{
  "train_examples": 39062,
  "hop_length": 160,
  "win_length": 400,
  "targets": ["instrument"],
  "norm": "rmsnorm",
  "fused_qkv": true,
  "inner_norm": false,
  "moe_every": 2,
  "experts_per_token": 1,
  "shared_expert": false,
  "residual_init": "none",
  "beta2": 0.98,
  "gradient_centralization": true,
  "batch_size": 256
}
Rows from block 4 of a small sound classifier, named by matrix and row number. Rows with one number belong to one neuron. Each number is 200 + 30 x the weight over its row's rms, rounded and kept within 0 to 999. All counts start at 0.
After each neuron's rows are labels from the 100 clips, of 14848, where the neuron reaches its highest value: "strongest on" is what is common among them. Only what is clearly more common there than usual is listed. The data: synthesized solo parts of chorales (CocoChorales). In brackets: how many of the 100, against the usual share in percent.
# fc1: MLP up (model.blocks.4.mlp.fc1.weight, 768x192), inputs 0-191
# fc2: MLP down (model.blocks.4.mlp.fc2.weight, 192x768, transposed), outputs 0-191

fc1.5,204,227,226,236,180,221,169,165,193,197,167,204,239,228,196,206,203,193,223,193,240,220,230,212,148,211,164,211,193,232,178,224,255,217,210,157,226,161,186,210,167,229,183,272,211,169,183,163,198,171,213,206,215,204,175,227,184,173,164,149,207,187,170,271,214,183,271,205,226,185,154,215,214,206,224,268,208,221,184,207,213,163,195,188,147,269,169,201,204,180,200,217,241,163,221,236,152,222,193,198,135,206,238,180,224,215,177,181,183,178,174,221,151,179,205,164,217,203,169,166,221,239,221,197,167,204,202,220,160,173,181,227,188,239,189,226,231,180,215,209,177,200,254,209,208,179,170,174,203,195,210,192,191,187,157,165,214,91,276,214,204,204,262,205,218,162,222,201,221,190,165,225,177,225,206,191,110,172,171,192,284,208,193,218,199,204,185,242,265,206,209,206
fc2.5,205,181,184,252,240,164,214,171,205,223,172,199,150,149,219,249,235,256,194,166,171,185,196,65,196,248,194,169,198,162,213,244,200,182,256,186,145,222,220,217,218,215,191,194,214,213,230,199,199,117,168,206,200,180,184,203,212,178,249,214,205,234,181,241,218,186,205,193,219,196,210,214,188,190,192,165,191,224,216,194,212,204,223,186,178,136,165,176,204,200,184,187,242,201,244,159,213,195,225,200,220,227,186,257,194,290,229,212,216,196,238,167,161,186,172,202,233,180,182,252,212,203,164,211,196,204,228,206,153,233,158,110,175,221,170,212,181,181,210,169,169,213,182,218,227,186,239,188,202,204,196,141,182,203,171,166,185,195,161,193,159,196,157,220,246,153,208,243,213,221,192,157,184,236,200,237,187,185,160,227,262,215,203,229,234,190,175,199,188,215,217,233
strongest on: flute (41 vs 8.8); note D5 (36 vs 8.3); note E5 (26 vs 7.7)

fc1.488,177,234,227,119,223,165,137,200,233,192,190,181,166,238,234,172,204,199,197,233,191,243,189,198,129,238,213,209,163,201,158,177,220,195,212,178,185,144,169,219,137,204,220,213,184,169,208,204,184,194,199,167,244,233,204,279,226,235,208,227,245,224,170,198,201,236,194,187,213,184,236,188,189,210,193,222,239,210,187,227,160,205,240,256,268,211,210,209,228,167,180,233,136,180,248,249,237,200,154,249,182,193,135,219,195,170,192,169,212,235,231,238,172,190,221,170,211,185,168,215,182,165,221,141,195,146,148,180,176,214,195,251,203,191,205,212,170,208,209,254,208,187,205,200,238,190,202,232,209,151,164,212,195,187,265,169,192,191,203,211,225,199,214,166,194,152,213,230,191,252,186,264,221,185,224,167,160,186,246,181,190,162,192,222,198,190,175,233,206,140,189,168
fc2.488,246,199,232,178,228,183,185,217,219,175,171,180,186,236,227,172,194,198,222,226,227,215,204,174,241,182,223,190,209,187,178,203,189,251,167,232,195,187,169,225,186,251,275,165,194,192,260,261,220,220,154,150,229,146,237,222,169,218,228,182,199,163,163,197,216,210,217,224,174,201,219,223,177,184,208,231,214,178,216,193,180,223,180,228,216,153,175,193,177,203,195,239,181,206,208,379,233,211,169,243,191,216,218,207,177,109,194,146,212,200,200,219,229,211,156,216,155,175,223,183,216,176,227,191,212,212,194,256,217,210,208,240,217,208,231,201,210,222,184,255,227,218,265,223,192,189,251,235,201,171,149,144,203,212,202,208,226,187,204,213,227,215,199,178,205,220,210,153,197,198,229,165,219,176,181,194,183,192,255,222,146,207,187,214,207,209,173,230,180,202,206,214
strongest on: oboe (100 vs 7.3); note C#5 (56 vs 9.8); note C5 (48 vs 10.2); note B4 (42 vs 9.4)

fc1.211,208,188,193,201,196,153,168,225,226,184,204,159,165,251,234,164,179,254,239,180,237,184,198,185,134,187,190,155,196,211,218,185,192,197,233,213,196,197,214,196,187,234,184,207,189,162,186,203,181,195,160,215,196,219,234,207,181,162,218,223,195,207,252,223,185,179,174,240,240,241,165,214,141,206,225,249,169,183,235,246,220,206,222,155,225,217,181,212,182,196,167,213,183,250,197,144,189,192,200,216,225,225,205,232,220,228,124,143,199,210,221,253,201,181,170,179,248,191,181,216,166,154,171,166,214,180,210,174,177,205,149,123,177,182,171,260,198,183,181,231,212,184,214,202,209,232,155,252,161,202,194,240,218,213,229,205,240,216,239,160,243,167,230,240,178,155,221,164,225,242,221,156,163,273,238,228,181,183,183,153,243,199,172,244,213,151,162,145,168,170,205,213
fc2.211,169,207,203,162,260,204,246,225,194,208,211,214,211,211,248,187,204,215,194,191,210,221,236,147,169,220,257,192,186,239,210,220,247,249,261,277,258,244,170,159,231,213,209,216,208,216,188,223,146,176,202,170,184,211,178,214,186,184,210,218,198,199,195,191,217,218,212,195,179,239,203,217,206,187,216,223,182,156,240,148,213,192,177,221,210,235,186,216,191,155,180,240,146,125,200,145,210,177,194,238,197,207,191,174,193,199,221,127,211,171,259,147,252,250,237,183,187,209,211,236,208,174,228,200,211,249,196,241,197,243,235,195,244,192,210,187,203,231,173,239,201,181,164,241,197,202,188,165,159,150,199,179,228,184,227,229,169,149,230,210,229,166,244,200,182,228,221,161,224,201,174,275,154,139,193,194,217,204,165,214,186,193,141,192,189,255,250,229,184,201,200,236
strongest on: oboe (100 vs 7.3); note B4 (55 vs 9.4); note A#4 (46 vs 10.5); note C5 (42 vs 10.2)

fc1.698,208,183,220,197,181,134,199,160,213,208,218,225,156,235,181,254,180,232,176,181,206,248,130,215,171,185,224,209,214,188,182,270,192,175,219,183,187,213,196,197,224,214,201,169,154,183,204,213,213,191,213,229,135,239,160,209,219,150,202,220,187,186,205,249,151,208,184,221,268,208,208,258,217,203,253,157,192,217,231,219,166,176,211,183,178,151,152,206,217,204,194,236,190,196,213,168,213,274,248,165,163,234,237,252,223,240,132,165,196,157,195,243,255,209,177,202,215,193,165,201,162,150,176,144,172,212,229,188,171,186,211,191,160,193,187,247,265,150,170,218,190,195,186,216,191,193,221,208,169,219,183,230,197,241,196,152,243,207,256,194,226,155,237,181,212,232,191,190,174,217,188,146,184,247,176,213,243,187,204,206,207,215,169,192,207,167,221,168,210,264,195,180
fc2.698,214,168,180,196,137,203,221,196,201,191,202,211,224,201,183,221,166,210,232,188,212,165,210,137,264,109,202,163,193,225,145,186,204,177,186,157,208,148,216,198,200,227,256,184,183,220,180,204,160,187,223,248,161,197,157,161,210,235,173,204,191,283,190,199,171,195,193,262,202,265,230,202,200,169,188,232,207,165,212,124,191,215,207,201,174,229,231,199,226,215,211,182,180,141,152,152,180,164,198,238,165,178,171,214,246,260,229,194,220,162,248,210,227,184,186,222,194,232,175,191,192,189,181,207,198,178,179,186,203,148,210,138,187,235,266,231,160,204,194,211,163,201,160,188,213,164,191,178,205,175,243,198,259,214,197,207,196,187,259,231,168,213,222,192,184,201,193,199,209,220,150,178,161,240,191,187,140,199,146,181,209,178,163,156,235,225,202,195,180,246,192,239
strongest on: trombone (100 vs 7.5); note F4 (70 vs 9.2); note D#4 (46 vs 11.5); note F#4 (35 vs 8.5)

fc1.37,161,190,191,159,189,165,174,195,187,289,138,218,180,226,262,216,234,220,191,214,234,206,201,192,150,219,204,219,264,234,154,220,180,225,206,178,156,149,226,199,201,215,188,177,191,241,234,192,212,228,144,208,187,165,227,175,238,174,222,221,191,217,207,209,177,226,175,207,196,187,178,228,220,180,241,219,121,205,171,205,179,166,219,179,174,115,173,183,201,169,157,250,212,227,209,242,217,237,172,176,173,148,216,211,190,221,168,190,233,228,217,221,185,169,179,162,237,211,173,214,235,169,165,177,153,177,122,192,195,213,206,200,178,183,216,270,173,211,221,223,198,200,160,143,244,252,264,181,210,166,208,194,210,190,198,232,184,236,177,214,217,169,212,209,222,206,216,225,217,182,142,161,155,210,202,168,204,197,170,198,279,223,249,179,223,172,217,217,175,211,168,214
fc2.37,152,206,225,215,215,230,196,197,196,233,181,190,187,224,262,195,215,237,223,227,196,221,206,227,213,318,225,223,215,268,214,192,195,213,260,270,215,213,175,210,214,236,164,225,209,203,235,217,211,169,94,168,282,180,241,211,150,209,198,209,198,205,175,209,208,179,204,203,194,186,241,227,210,210,217,199,244,208,210,252,233,187,151,180,216,209,229,201,196,228,195,194,209,184,206,255,222,213,163,195,213,193,201,197,158,177,230,195,192,185,234,226,180,212,203,179,207,196,267,195,224,181,221,222,207,219,192,203,230,266,206,272,222,182,237,188,208,211,209,199,288,252,218,177,191,209,184,232,174,252,231,218,195,185,220,200,198,202,172,175,208,251,191,239,221,219,219,198,176,196,296,223,209,182,222,200,230,148,276,210,198,221,200,171,225,214,230,212,168,182,215,213
strongest on: oboe (58 vs 7.3); flute (35 vs 8.8)

fc1.335,125,196,260,196,241,209,138,212,191,197,163,198,222,188,255,218,231,219,207,221,155,156,206,238,161,200,264,194,193,205,204,154,231,241,241,198,166,216,191,240,210,193,179,183,179,152,195,196,177,169,197,163,204,191,229,214,132,192,230,229,257,175,237,180,233,225,234,197,153,199,182,136,234,214,207,216,244,223,188,227,249,187,217,191,189,239,194,214,181,144,170,172,180,181,226,216,198,124,152,226,210,160,211,234,183,161,212,217,205,223,207,205,209,188,216,148,172,239,215,188,198,225,164,227,168,213,167,194,207,175,209,239,241,178,213,221,159,191,288,215,214,215,230,173,206,233,219,224,194,173,183,232,193,128,153,207,152,190,217,138,183,249,209,193,158,186,218,209,196,221,244,219,269,178,222,175,154,201,209,181,175,186,200,211,247,172,222,199,201,164,182,179
fc2.335,190,193,216,224,206,206,213,236,223,170,202,207,228,216,227,152,191,192,217,242,207,179,205,257,214,219,235,209,206,204,188,179,191,228,188,270,197,235,219,220,199,241,229,191,207,222,240,254,193,219,176,142,234,211,265,214,199,205,185,187,222,132,172,171,215,192,178,226,182,208,196,185,221,206,186,223,203,170,194,210,199,202,172,196,197,198,201,232,211,204,154,220,174,204,207,336,206,207,195,205,246,201,182,180,173,31,203,199,215,221,198,219,224,190,209,176,192,209,235,181,188,222,240,193,202,216,188,236,231,207,226,280,242,198,216,197,216,211,160,238,236,222,240,214,209,200,218,190,205,174,156,179,218,213,204,199,205,200,199,217,197,217,182,190,199,230,197,188,156,186,268,199,314,202,184,193,239,193,252,209,147,205,239,196,213,212,220,216,194,202,214,239
strongest on: oboe (86 vs 7.3); note D#5 (28 vs 9)

fc1.688,228,185,175,198,201,176,193,176,228,184,196,213,258,241,210,176,135,198,221,298,254,228,196,280,160,229,213,206,220,181,177,221,212,168,178,199,223,275,172,292,179,162,251,194,241,232,255,241,203,211,201,154,204,188,178,163,216,234,146,194,177,207,204,184,157,207,181,221,237,212,210,162,189,199,231,201,173,196,188,209,180,203,213,166,208,195,200,206,195,151,155,215,214,197,208,170,200,262,202,242,139,159,189,173,142,195,201,147,202,162,156,207,222,164,196,200,204,147,172,162,203,139,153,169,199,203,163,200,222,205,215,192,172,199,223,240,220,150,197,214,206,183,232,194,245,209,150,206,197,200,223,174,216,214,204,196,217,184,170,170,201,171,194,211,141,218,211,148,190,159,206,207,214,199,210,197,212,210,197,259,201,163,167,181,210,189,159,291,188,213,197,188
fc2.688,227,175,187,179,155,200,233,153,189,175,171,189,208,202,125,186,158,221,137,181,221,208,188,224,195,171,167,182,195,187,165,174,237,204,197,151,191,206,174,236,168,166,195,203,235,206,164,196,208,194,283,230,182,219,154,170,193,191,205,230,164,202,209,184,204,165,171,208,196,180,193,200,173,201,220,231,189,206,224,144,212,202,239,200,184,158,204,220,178,187,242,210,181,198,165,92,163,229,176,219,111,192,211,206,193,245,200,211,221,219,179,205,193,219,206,212,205,218,156,201,159,173,185,159,214,171,231,215,149,160,210,112,202,249,194,189,190,180,175,150,150,188,153,210,198,178,197,147,206,185,180,176,196,210,200,179,253,168,224,211,181,138,229,218,155,192,164,163,210,203,135,185,139,202,220,235,173,238,130,178,227,153,163,204,220,201,158,186,173,207,177,204
strongest on: oboe (100 vs 7.3); note A#4 (57 vs 10.5); note C5 (53 vs 10.2); note B4 (27 vs 9.4)

fc1.28,217,242,250,182,204,183,197,192,211,216,171,248,151,147,197,245,218,177,170,194,174,191,204,190,114,224,204,232,167,178,178,177,160,260,228,224,106,239,223,202,156,188,208,199,171,204,228,204,245,211,208,229,169,211,205,198,200,199,196,206,217,192,188,179,214,230,213,174,187,162,212,163,214,191,201,235,208,251,207,227,236,188,194,186,186,259,224,270,202,134,172,202,157,222,224,221,155,185,229,197,216,193,193,203,183,186,210,214,241,234,244,180,187,167,222,175,218,203,163,231,204,227,196,180,180,155,217,205,213,228,214,194,205,197,206,245,128,139,161,207,180,221,139,200,174,164,228,183,192,192,177,233,221,185,181,188,166,223,223,223,145,205,162,172,272,187,117,258,194,223,194,152,234,176,231,252,182,241,188,169,183,205,239,226,209,205,194,154,223,219,143,207
fc2.28,222,219,213,205,193,214,211,168,182,149,186,249,187,223,189,181,116,170,210,228,167,226,233,252,206,189,207,215,182,193,164,199,160,197,200,229,220,191,179,228,151,177,238,179,143,177,201,213,149,205,224,208,216,194,244,170,191,188,176,155,179,104,204,231,209,212,221,206,111,186,181,157,160,201,130,206,220,223,205,185,216,211,185,196,197,196,225,217,202,200,179,212,216,168,212,310,204,200,214,264,182,194,245,180,216,80,202,219,191,204,187,200,204,185,233,205,165,170,194,190,215,189,245,192,199,160,221,251,205,186,224,231,227,202,198,112,199,168,177,219,162,198,239,186,183,190,149,160,183,195,158,194,191,207,202,186,211,189,146,169,152,204,192,189,201,179,182,210,215,219,204,243,262,196,194,202,198,169,209,229,173,194,259,238,163,230,176,200,197,204,195,188
strongest on: flute (99 vs 8.8); note D#5 (60 vs 9); note E5 (37 vs 7.7)

fc1.536,210,189,233,215,224,201,226,232,162,200,237,172,217,244,188,109,171,268,211,189,215,189,202,176,210,204,221,204,223,199,227,162,213,209,223,196,204,187,158,234,182,210,174,206,240,145,203,221,189,118,180,201,254,200,177,201,144,146,178,193,197,221,216,212,172,200,264,217,162,201,266,254,181,266,181,243,226,212,197,217,197,164,204,168,222,202,210,213,220,244,232,181,171,227,210,180,258,211,207,203,197,181,159,228,198,236,224,170,248,196,217,207,196,179,131,201,208,158,187,197,246,245,215,177,231,181,191,186,191,173,183,134,204,194,170,210,180,138,163,251,187,161,215,162,223,208,178,245,191,195,151,207,202,198,258,192,243,106,241,161,195,188,173,238,166,164,220,174,174,242,204,197,190,192,191,222,202,175,170,231,231,165,208,214,232,149,232,204,196,190,209,228
fc2.536,148,179,217,131,230,187,228,226,190,207,229,258,158,216,176,193,216,256,191,189,200,150,214,123,190,177,186,195,191,181,215,212,247,199,257,261,204,202,289,231,162,179,206,141,185,175,197,233,187,264,198,218,232,184,248,198,205,183,178,212,197,162,260,200,226,222,213,239,168,239,206,195,202,200,201,195,204,164,195,205,208,192,212,203,163,165,234,238,204,201,137,187,220,226,175,234,195,211,229,238,139,158,225,189,170,203,168,185,196,216,210,212,257,230,252,218,186,220,241,205,221,180,257,223,170,214,218,244,173,184,223,221,204,219,238,211,187,187,197,208,217,128,185,212,226,187,230,186,191,176,182,203,182,213,187,192,210,186,235,147,190,179,216,199,205,251,236,157,257,179,193,154,205,187,175,267,166,215,159,258,140,176,153,200,218,199,214,215,171,254,192,181
strongest on: cello (100 vs 9.9); note G3 (35 vs 6.3); note E3 (30 vs 2.8); note F#3 (27 vs 5)

fc1.297,228,204,178,195,187,140,245,146,196,233,208,153,166,170,195,206,245,229,228,179,247,224,186,147,174,145,174,210,161,179,197,217,214,179,214,215,152,206,186,160,220,180,232,198,222,193,173,219,223,200,187,272,151,222,183,199,235,175,231,199,161,210,224,222,211,239,204,248,241,190,179,239,194,203,218,170,132,143,232,209,169,169,256,240,174,171,216,194,192,169,190,229,208,203,177,169,199,221,224,226,153,238,212,255,214,265,161,183,202,193,173,196,204,220,211,210,201,206,180,206,165,170,196,177,220,188,181,169,172,199,185,162,206,197,217,237,214,181,177,209,167,220,189,195,133,184,268,179,212,150,188,158,199,253,204,142,260,219,229,226,201,167,235,152,249,200,220,225,198,230,189,192,142,257,176,206,204,252,169,175,252,238,157,180,229,157,158,200,209,239,216,197
fc2.297,208,178,183,231,136,173,228,216,232,161,265,221,227,177,193,217,174,187,239,151,185,180,194,62,192,151,202,190,221,165,205,196,213,215,164,219,233,234,178,184,188,242,270,179,156,200,200,239,194,219,215,240,139,247,210,174,225,214,216,162,197,265,214,167,205,180,186,225,222,230,231,212,215,183,180,182,226,140,198,163,193,234,222,240,218,263,233,234,228,185,202,168,202,170,162,215,160,202,206,225,198,184,205,205,211,249,213,209,192,209,237,190,243,197,211,208,205,214,197,221,142,182,202,227,179,207,207,203,231,149,215,127,243,212,199,175,178,210,221,207,161,202,206,197,194,191,217,215,207,203,236,201,255,232,194,193,223,227,230,210,173,190,194,148,204,200,164,220,240,193,135,175,200,209,168,199,174,203,189,178,169,234,167,197,254,196,218,180,198,291,235,242
strongest on: trombone (60 vs 7.5); tuba (31 vs 8.6); note F#4 (28 vs 8.5); note G#4 (28 vs 9)

fc1.221,143,156,251,184,227,230,167,202,191,185,170,196,187,183,252,204,208,219,250,192,162,185,250,233,184,209,256,171,175,194,243,191,200,225,206,215,156,218,233,250,188,164,215,163,199,152,183,222,175,213,200,201,199,210,188,211,122,172,213,208,175,207,237,187,194,178,224,223,181,206,189,158,237,199,177,230,208,207,204,185,232,113,187,218,156,225,205,233,205,173,164,208,190,244,217,213,222,193,201,191,209,180,214,245,202,172,202,155,236,236,142,162,210,166,232,167,168,202,172,198,200,193,237,184,136,198,167,160,217,188,243,255,236,207,168,220,171,183,242,218,155,166,230,186,194,168,163,182,169,133,198,246,175,190,155,255,163,237,235,175,208,203,219,205,171,156,199,248,202,198,207,226,270,212,215,188,134,225,185,205,137,201,182,156,259,165,188,223,225,229,181,222
fc2.221,221,179,197,225,194,196,209,244,215,169,232,196,221,190,219,162,158,157,200,217,193,200,174,275,166,191,224,202,231,225,186,175,209,232,189,229,198,195,225,219,200,236,236,203,191,189,198,253,186,220,208,178,200,227,262,179,188,185,196,173,226,94,175,196,181,208,194,203,184,206,200,209,252,226,144,255,179,155,190,206,203,206,196,194,174,192,225,239,223,199,145,212,186,234,199,313,203,210,246,194,226,211,195,171,185,15,217,200,206,223,198,199,226,159,224,178,186,238,175,206,169,222,179,183,199,218,200,205,254,191,213,255,229,203,226,197,194,194,175,227,203,204,200,239,201,222,217,194,227,209,192,196,222,189,200,204,187,218,210,206,190,164,178,167,205,200,204,185,173,181,236,226,297,221,191,183,235,191,173,193,162,189,268,206,216,205,220,202,213,181,220,221
strongest on: oboe (64 vs 7.3); flute (26 vs 8.8)

fc1.396,197,177,229,185,234,167,184,234,211,222,172,191,249,264,190,239,254,250,202,229,230,235,173,205,168,214,233,193,186,206,210,211,242,222,239,200,190,177,170,265,196,172,209,249,235,119,229,176,216,236,193,222,195,209,173,162,201,183,162,238,211,200,161,195,139,249,200,194,217,175,154,144,182,240,197,225,199,243,181,197,251,199,178,181,159,261,136,188,217,166,201,177,173,239,178,163,162,221,253,207,156,208,204,178,196,201,198,192,222,185,166,210,207,186,178,188,205,190,193,196,182,184,155,228,194,165,137,187,191,217,142,167,142,195,164,281,200,190,185,157,211,218,212,184,226,183,220,233,235,173,176,216,180,211,205,256,261,184,213,221,230,138,212,197,135,150,211,216,162,174,191,212,209,201,216,218,219,223,138,188,212,212,187,216,176,205,193,222,189,261,166,206
fc2.396,200,213,146,237,210,171,232,175,201,213,180,181,184,201,220,211,236,252,186,158,226,205,193,95,175,202,180,180,205,185,230,210,229,200,223,155,131,193,179,223,218,190,167,223,193,164,179,191,208,152,182,224,163,189,173,200,222,198,253,215,172,278,208,210,193,184,194,238,220,229,182,232,191,200,222,193,203,177,193,188,199,191,224,159,211,194,196,177,196,184,166,185,217,196,198,145,213,230,198,214,143,216,194,198,197,292,183,202,178,179,233,217,170,194,168,192,246,168,155,194,175,172,214,212,224,192,212,205,148,227,183,110,122,221,188,243,192,171,183,191,179,210,159,165,220,199,218,188,181,203,196,155,217,195,208,168,241,168,191,190,187,209,242,220,206,159,179,193,271,214,164,172,118,246,240,252,162,199,119,186,264,212,165,221,202,173,202,169,168,204,226,206
strongest on: flute (45 vs 8.8); oboe (43 vs 7.3); note A#4 (34 vs 10.5); note F#4 (27 vs 8.5)

fc1.617,146,129,216,180,215,185,179,212,156,199,160,219,157,178,188,223,160,210,205,149,204,197,185,180,210,208,183,154,181,239,209,202,228,215,209,183,195,218,233,211,246,181,208,171,182,187,214,167,193,239,208,252,171,215,173,143,196,143,195,184,216,240,182,207,156,257,214,213,235,207,173,222,214,217,185,200,156,216,174,221,215,185,205,180,178,182,155,183,190,205,200,247,170,223,228,139,205,232,269,146,258,202,233,238,196,243,157,231,182,181,194,190,229,175,187,185,226,224,156,236,224,180,169,223,168,211,208,202,217,202,206,198,180,168,91,283,235,172,164,181,235,168,160,200,143,242,228,207,190,161,191,215,223,208,220,206,181,225,173,192,188,166,280,217,212,192,158,253,188,166,200,192,209,246,171,202,223,248,171,186,254,220,238,205,189,179,216,181,223,206,201,252
fc2.617,240,210,200,178,142,191,195,186,193,207,180,189,243,180,173,190,174,112,189,241,216,227,184,227,227,160,148,182,258,189,206,162,195,214,136,160,215,192,214,158,217,199,186,223,231,204,195,183,244,221,194,257,193,184,147,132,192,247,189,224,196,269,145,137,190,178,195,201,210,213,195,163,207,169,224,198,195,209,173,233,172,184,238,159,163,253,197,224,209,204,280,186,223,204,176,206,116,191,236,195,189,163,179,217,174,213,196,274,224,237,193,210,232,175,165,201,267,253,237,231,194,240,191,230,200,166,203,203,226,173,229,207,180,226,206,242,216,198,179,215,175,225,160,192,208,196,239,219,211,204,237,208,230,192,158,199,237,265,223,238,161,216,188,198,205,228,172,214,177,209,195,143,176,223,207,164,275,229,207,184,186,193,209,199,181,189,176,207,221,214,168,234
strongest on: trombone (85 vs 7.5); note F4 (74 vs 9.2); note D#4 (33 vs 11.5); note E4 (31 vs 8.9)

fc1.296,178,203,194,163,179,176,198,181,164,209,165,164,213,277,203,207,239,253,235,219,182,157,182,192,221,211,129,175,207,222,175,244,174,171,258,221,219,198,207,193,218,226,151,199,254,196,201,221,210,208,189,208,222,179,216,173,200,224,221,242,173,262,267,143,209,176,138,213,224,209,221,232,161,206,279,227,200,183,245,181,244,160,173,148,225,176,245,134,222,220,178,182,199,181,192,204,177,188,168,218,206,203,212,222,208,274,168,177,252,175,195,215,178,219,219,168,184,195,210,176,216,163,202,205,203,208,183,172,217,223,182,165,169,191,157,224,216,219,208,163,193,200,196,212,192,230,197,161,134,184,177,196,157,160,168,192,221,221,221,190,212,187,200,267,159,221,217,239,209,200,174,163,178,201,260,232,193,188,166,201,243,227,172,203,179,199,139,167,156,239,236,272
fc2.296,206,206,266,147,236,179,183,202,196,180,176,224,172,224,193,190,247,140,179,212,201,212,207,224,197,235,177,185,176,194,175,187,177,218,234,283,236,222,192,167,228,172,160,154,228,218,186,243,214,234,177,207,229,215,259,212,213,207,193,250,190,174,211,195,247,231,189,199,176,204,180,208,187,197,230,176,198,183,251,177,170,216,166,227,201,264,226,192,158,187,203,198,159,174,215,210,228,200,175,223,247,179,165,170,163,187,180,165,214,207,205,177,247,254,213,229,177,231,258,194,212,171,239,235,240,237,214,234,230,242,215,245,196,210,202,209,202,227,217,228,213,191,215,230,174,214,225,205,161,200,222,249,157,169,234,193,240,192,229,174,228,219,232,261,184,252,258,186,192,201,222,255,178,110,208,177,240,193,242,226,132,182,159,180,190,198,198,287,164,214,214,230
strongest on: cello (59 vs 9.9); note E4 (36 vs 8.9); note C#4 (33 vs 12.4); viola (30 vs 8.7)

fc1.97,186,145,208,162,240,198,192,237,156,173,181,244,198,221,221,173,247,215,216,168,162,121,170,224,186,159,137,134,204,181,246,212,186,239,186,153,176,199,199,149,226,177,195,216,224,160,170,200,196,204,149,225,198,184,219,209,165,194,190,205,181,271,204,169,191,228,213,194,250,180,194,217,221,226,242,246,186,220,183,214,200,161,239,169,148,216,204,168,186,189,243,125,164,256,166,217,195,194,226,204,197,206,186,180,211,227,212,220,213,157,174,206,183,215,177,225,195,211,174,186,129,180,173,211,213,211,206,237,184,265,187,189,204,163,187,251,161,174,197,178,180,213,247,173,164,149,221,160,186,165,169,220,192,175,208,201,164,205,213,223,185,239,224,219,220,173,219,202,225,210,171,227,206,233,194,210,150,217,152,237,159,218,164,240,151,176,144,251,240,163,239,248
fc2.97,196,177,194,224,185,183,138,158,163,182,167,220,154,161,203,244,234,226,195,176,169,204,205,215,189,196,163,147,167,175,273,210,156,216,224,178,202,213,140,192,212,254,235,189,208,126,206,216,199,164,183,215,205,268,210,241,259,167,197,203,196,206,200,189,189,242,194,223,247,184,200,193,188,220,240,216,220,216,237,184,222,233,258,189,215,148,185,195,211,181,216,187,187,139,231,226,259,251,179,208,222,212,179,180,260,262,187,225,175,178,222,210,231,174,170,208,195,172,163,164,203,225,199,216,189,254,219,217,197,196,161,162,233,199,213,196,162,205,191,164,190,174,255,237,213,178,248,231,153,233,226,166,232,195,210,207,191,111,221,234,230,184,207,203,168,158,236,177,218,191,195,228,198,214,205,171,203,213,146,247,253,207,158,217,240,173,213,216,210,216,267,187
strongest on: oboe (40 vs 7.3); note C5 (33 vs 10.2); viola (31 vs 8.7); instrument: tuba (27 vs 8.6)

fc1.336,205,200,192,178,193,163,203,179,247,195,219,202,252,243,184,193,196,218,235,252,235,264,158,193,167,205,208,212,210,153,197,228,193,203,172,180,258,240,168,263,190,221,229,187,211,276,183,193,204,251,223,187,183,230,195,155,234,219,153,215,187,195,194,171,156,215,213,176,246,224,219,220,152,226,228,161,210,231,207,223,144,212,224,180,224,220,178,245,195,170,199,249,217,185,175,203,206,238,271,208,114,149,188,144,158,197,194,162,222,157,175,213,206,182,211,196,204,146,244,201,195,190,165,142,212,233,175,229,196,194,206,199,181,204,219,232,226,133,155,198,217,215,226,226,251,190,170,203,210,226,235,186,222,197,242,146,189,210,248,203,201,153,184,228,159,257,208,175,232,218,198,163,211,203,167,243,183,218,156,217,170,175,178,187,168,194,165,252,203,232,170,171
fc2.336,257,170,181,213,156,220,227,152,200,171,185,195,200,191,135,196,130,214,169,191,208,239,174,170,232,158,154,157,205,161,149,175,220,168,161,147,209,183,196,204,194,209,236,216,225,229,157,194,177,160,255,244,191,185,129,140,205,202,190,221,142,220,200,180,202,183,197,242,203,235,205,207,167,191,210,201,176,184,217,170,196,219,212,206,186,146,177,188,181,199,206,187,170,190,160,122,162,225,212,243,114,208,190,185,224,238,206,209,207,183,201,197,205,204,167,219,177,193,169,194,192,151,205,180,187,154,214,221,193,148,215,121,199,268,200,191,206,179,168,176,188,181,175,188,179,193,199,151,191,189,201,185,218,190,194,193,225,181,214,217,158,119,216,209,143,199,166,159,203,212,158,189,144,221,188,223,182,225,127,186,227,135,152,197,212,206,146,172,199,203,190,199
strongest on: trombone (47 vs 7.5)

fc1.9,209,147,242,153,240,164,209,133,173,233,173,186,232,200,260,262,174,194,190,215,228,253,193,176,142,191,174,155,211,158,184,198,193,231,249,202,162,267,205,161,218,199,219,188,207,194,228,166,225,229,186,283,148,207,165,158,174,231,235,211,194,223,218,181,180,234,200,234,264,201,180,183,227,200,218,164,163,197,185,200,213,180,253,201,155,231,165,155,198,160,155,220,184,200,162,181,181,240,236,189,167,158,166,231,236,226,213,208,232,214,191,131,239,196,228,226,193,234,204,252,199,196,186,254,135,204,179,185,199,245,213,208,203,191,172,260,156,163,201,223,199,189,177,147,175,214,259,204,208,172,174,234,181,223,182,258,217,182,230,206,244,226,217,195,211,203,197,214,187,163,198,193,211,215,202,205,178,240,190,225,219,181,159,230,221,185,187,216,234,233,180,217
fc2.9,191,167,150,272,187,218,204,223,181,233,192,146,190,170,190,204,180,196,198,186,214,237,169,166,259,190,185,172,186,223,218,202,216,167,191,155,177,175,197,178,202,216,169,228,154,179,182,180,162,134,152,237,178,197,138,207,200,205,224,182,150,236,183,211,174,156,174,251,189,235,187,176,190,160,195,185,239,175,157,207,215,187,220,140,218,165,206,204,248,237,188,176,234,174,155,198,169,200,232,225,179,185,267,153,165,250,200,220,172,222,257,176,192,220,187,155,217,171,184,186,169,174,202,227,190,207,186,167,217,178,211,195,205,181,268,192,204,188,199,185,206,223,190,124,211,188,203,190,195,209,222,179,249,193,180,122,246,223,239,214,153,215,202,194,204,195,187,197,233,210,176,117,154,225,214,170,180,214,151,166,219,214,196,134,173,240,239,132,217,178,158,201
strongest on: trombone (100 vs 7.5); note F#4 (60 vs 8.5); note E4 (58 vs 8.9); note F4 (30 vs 9.2)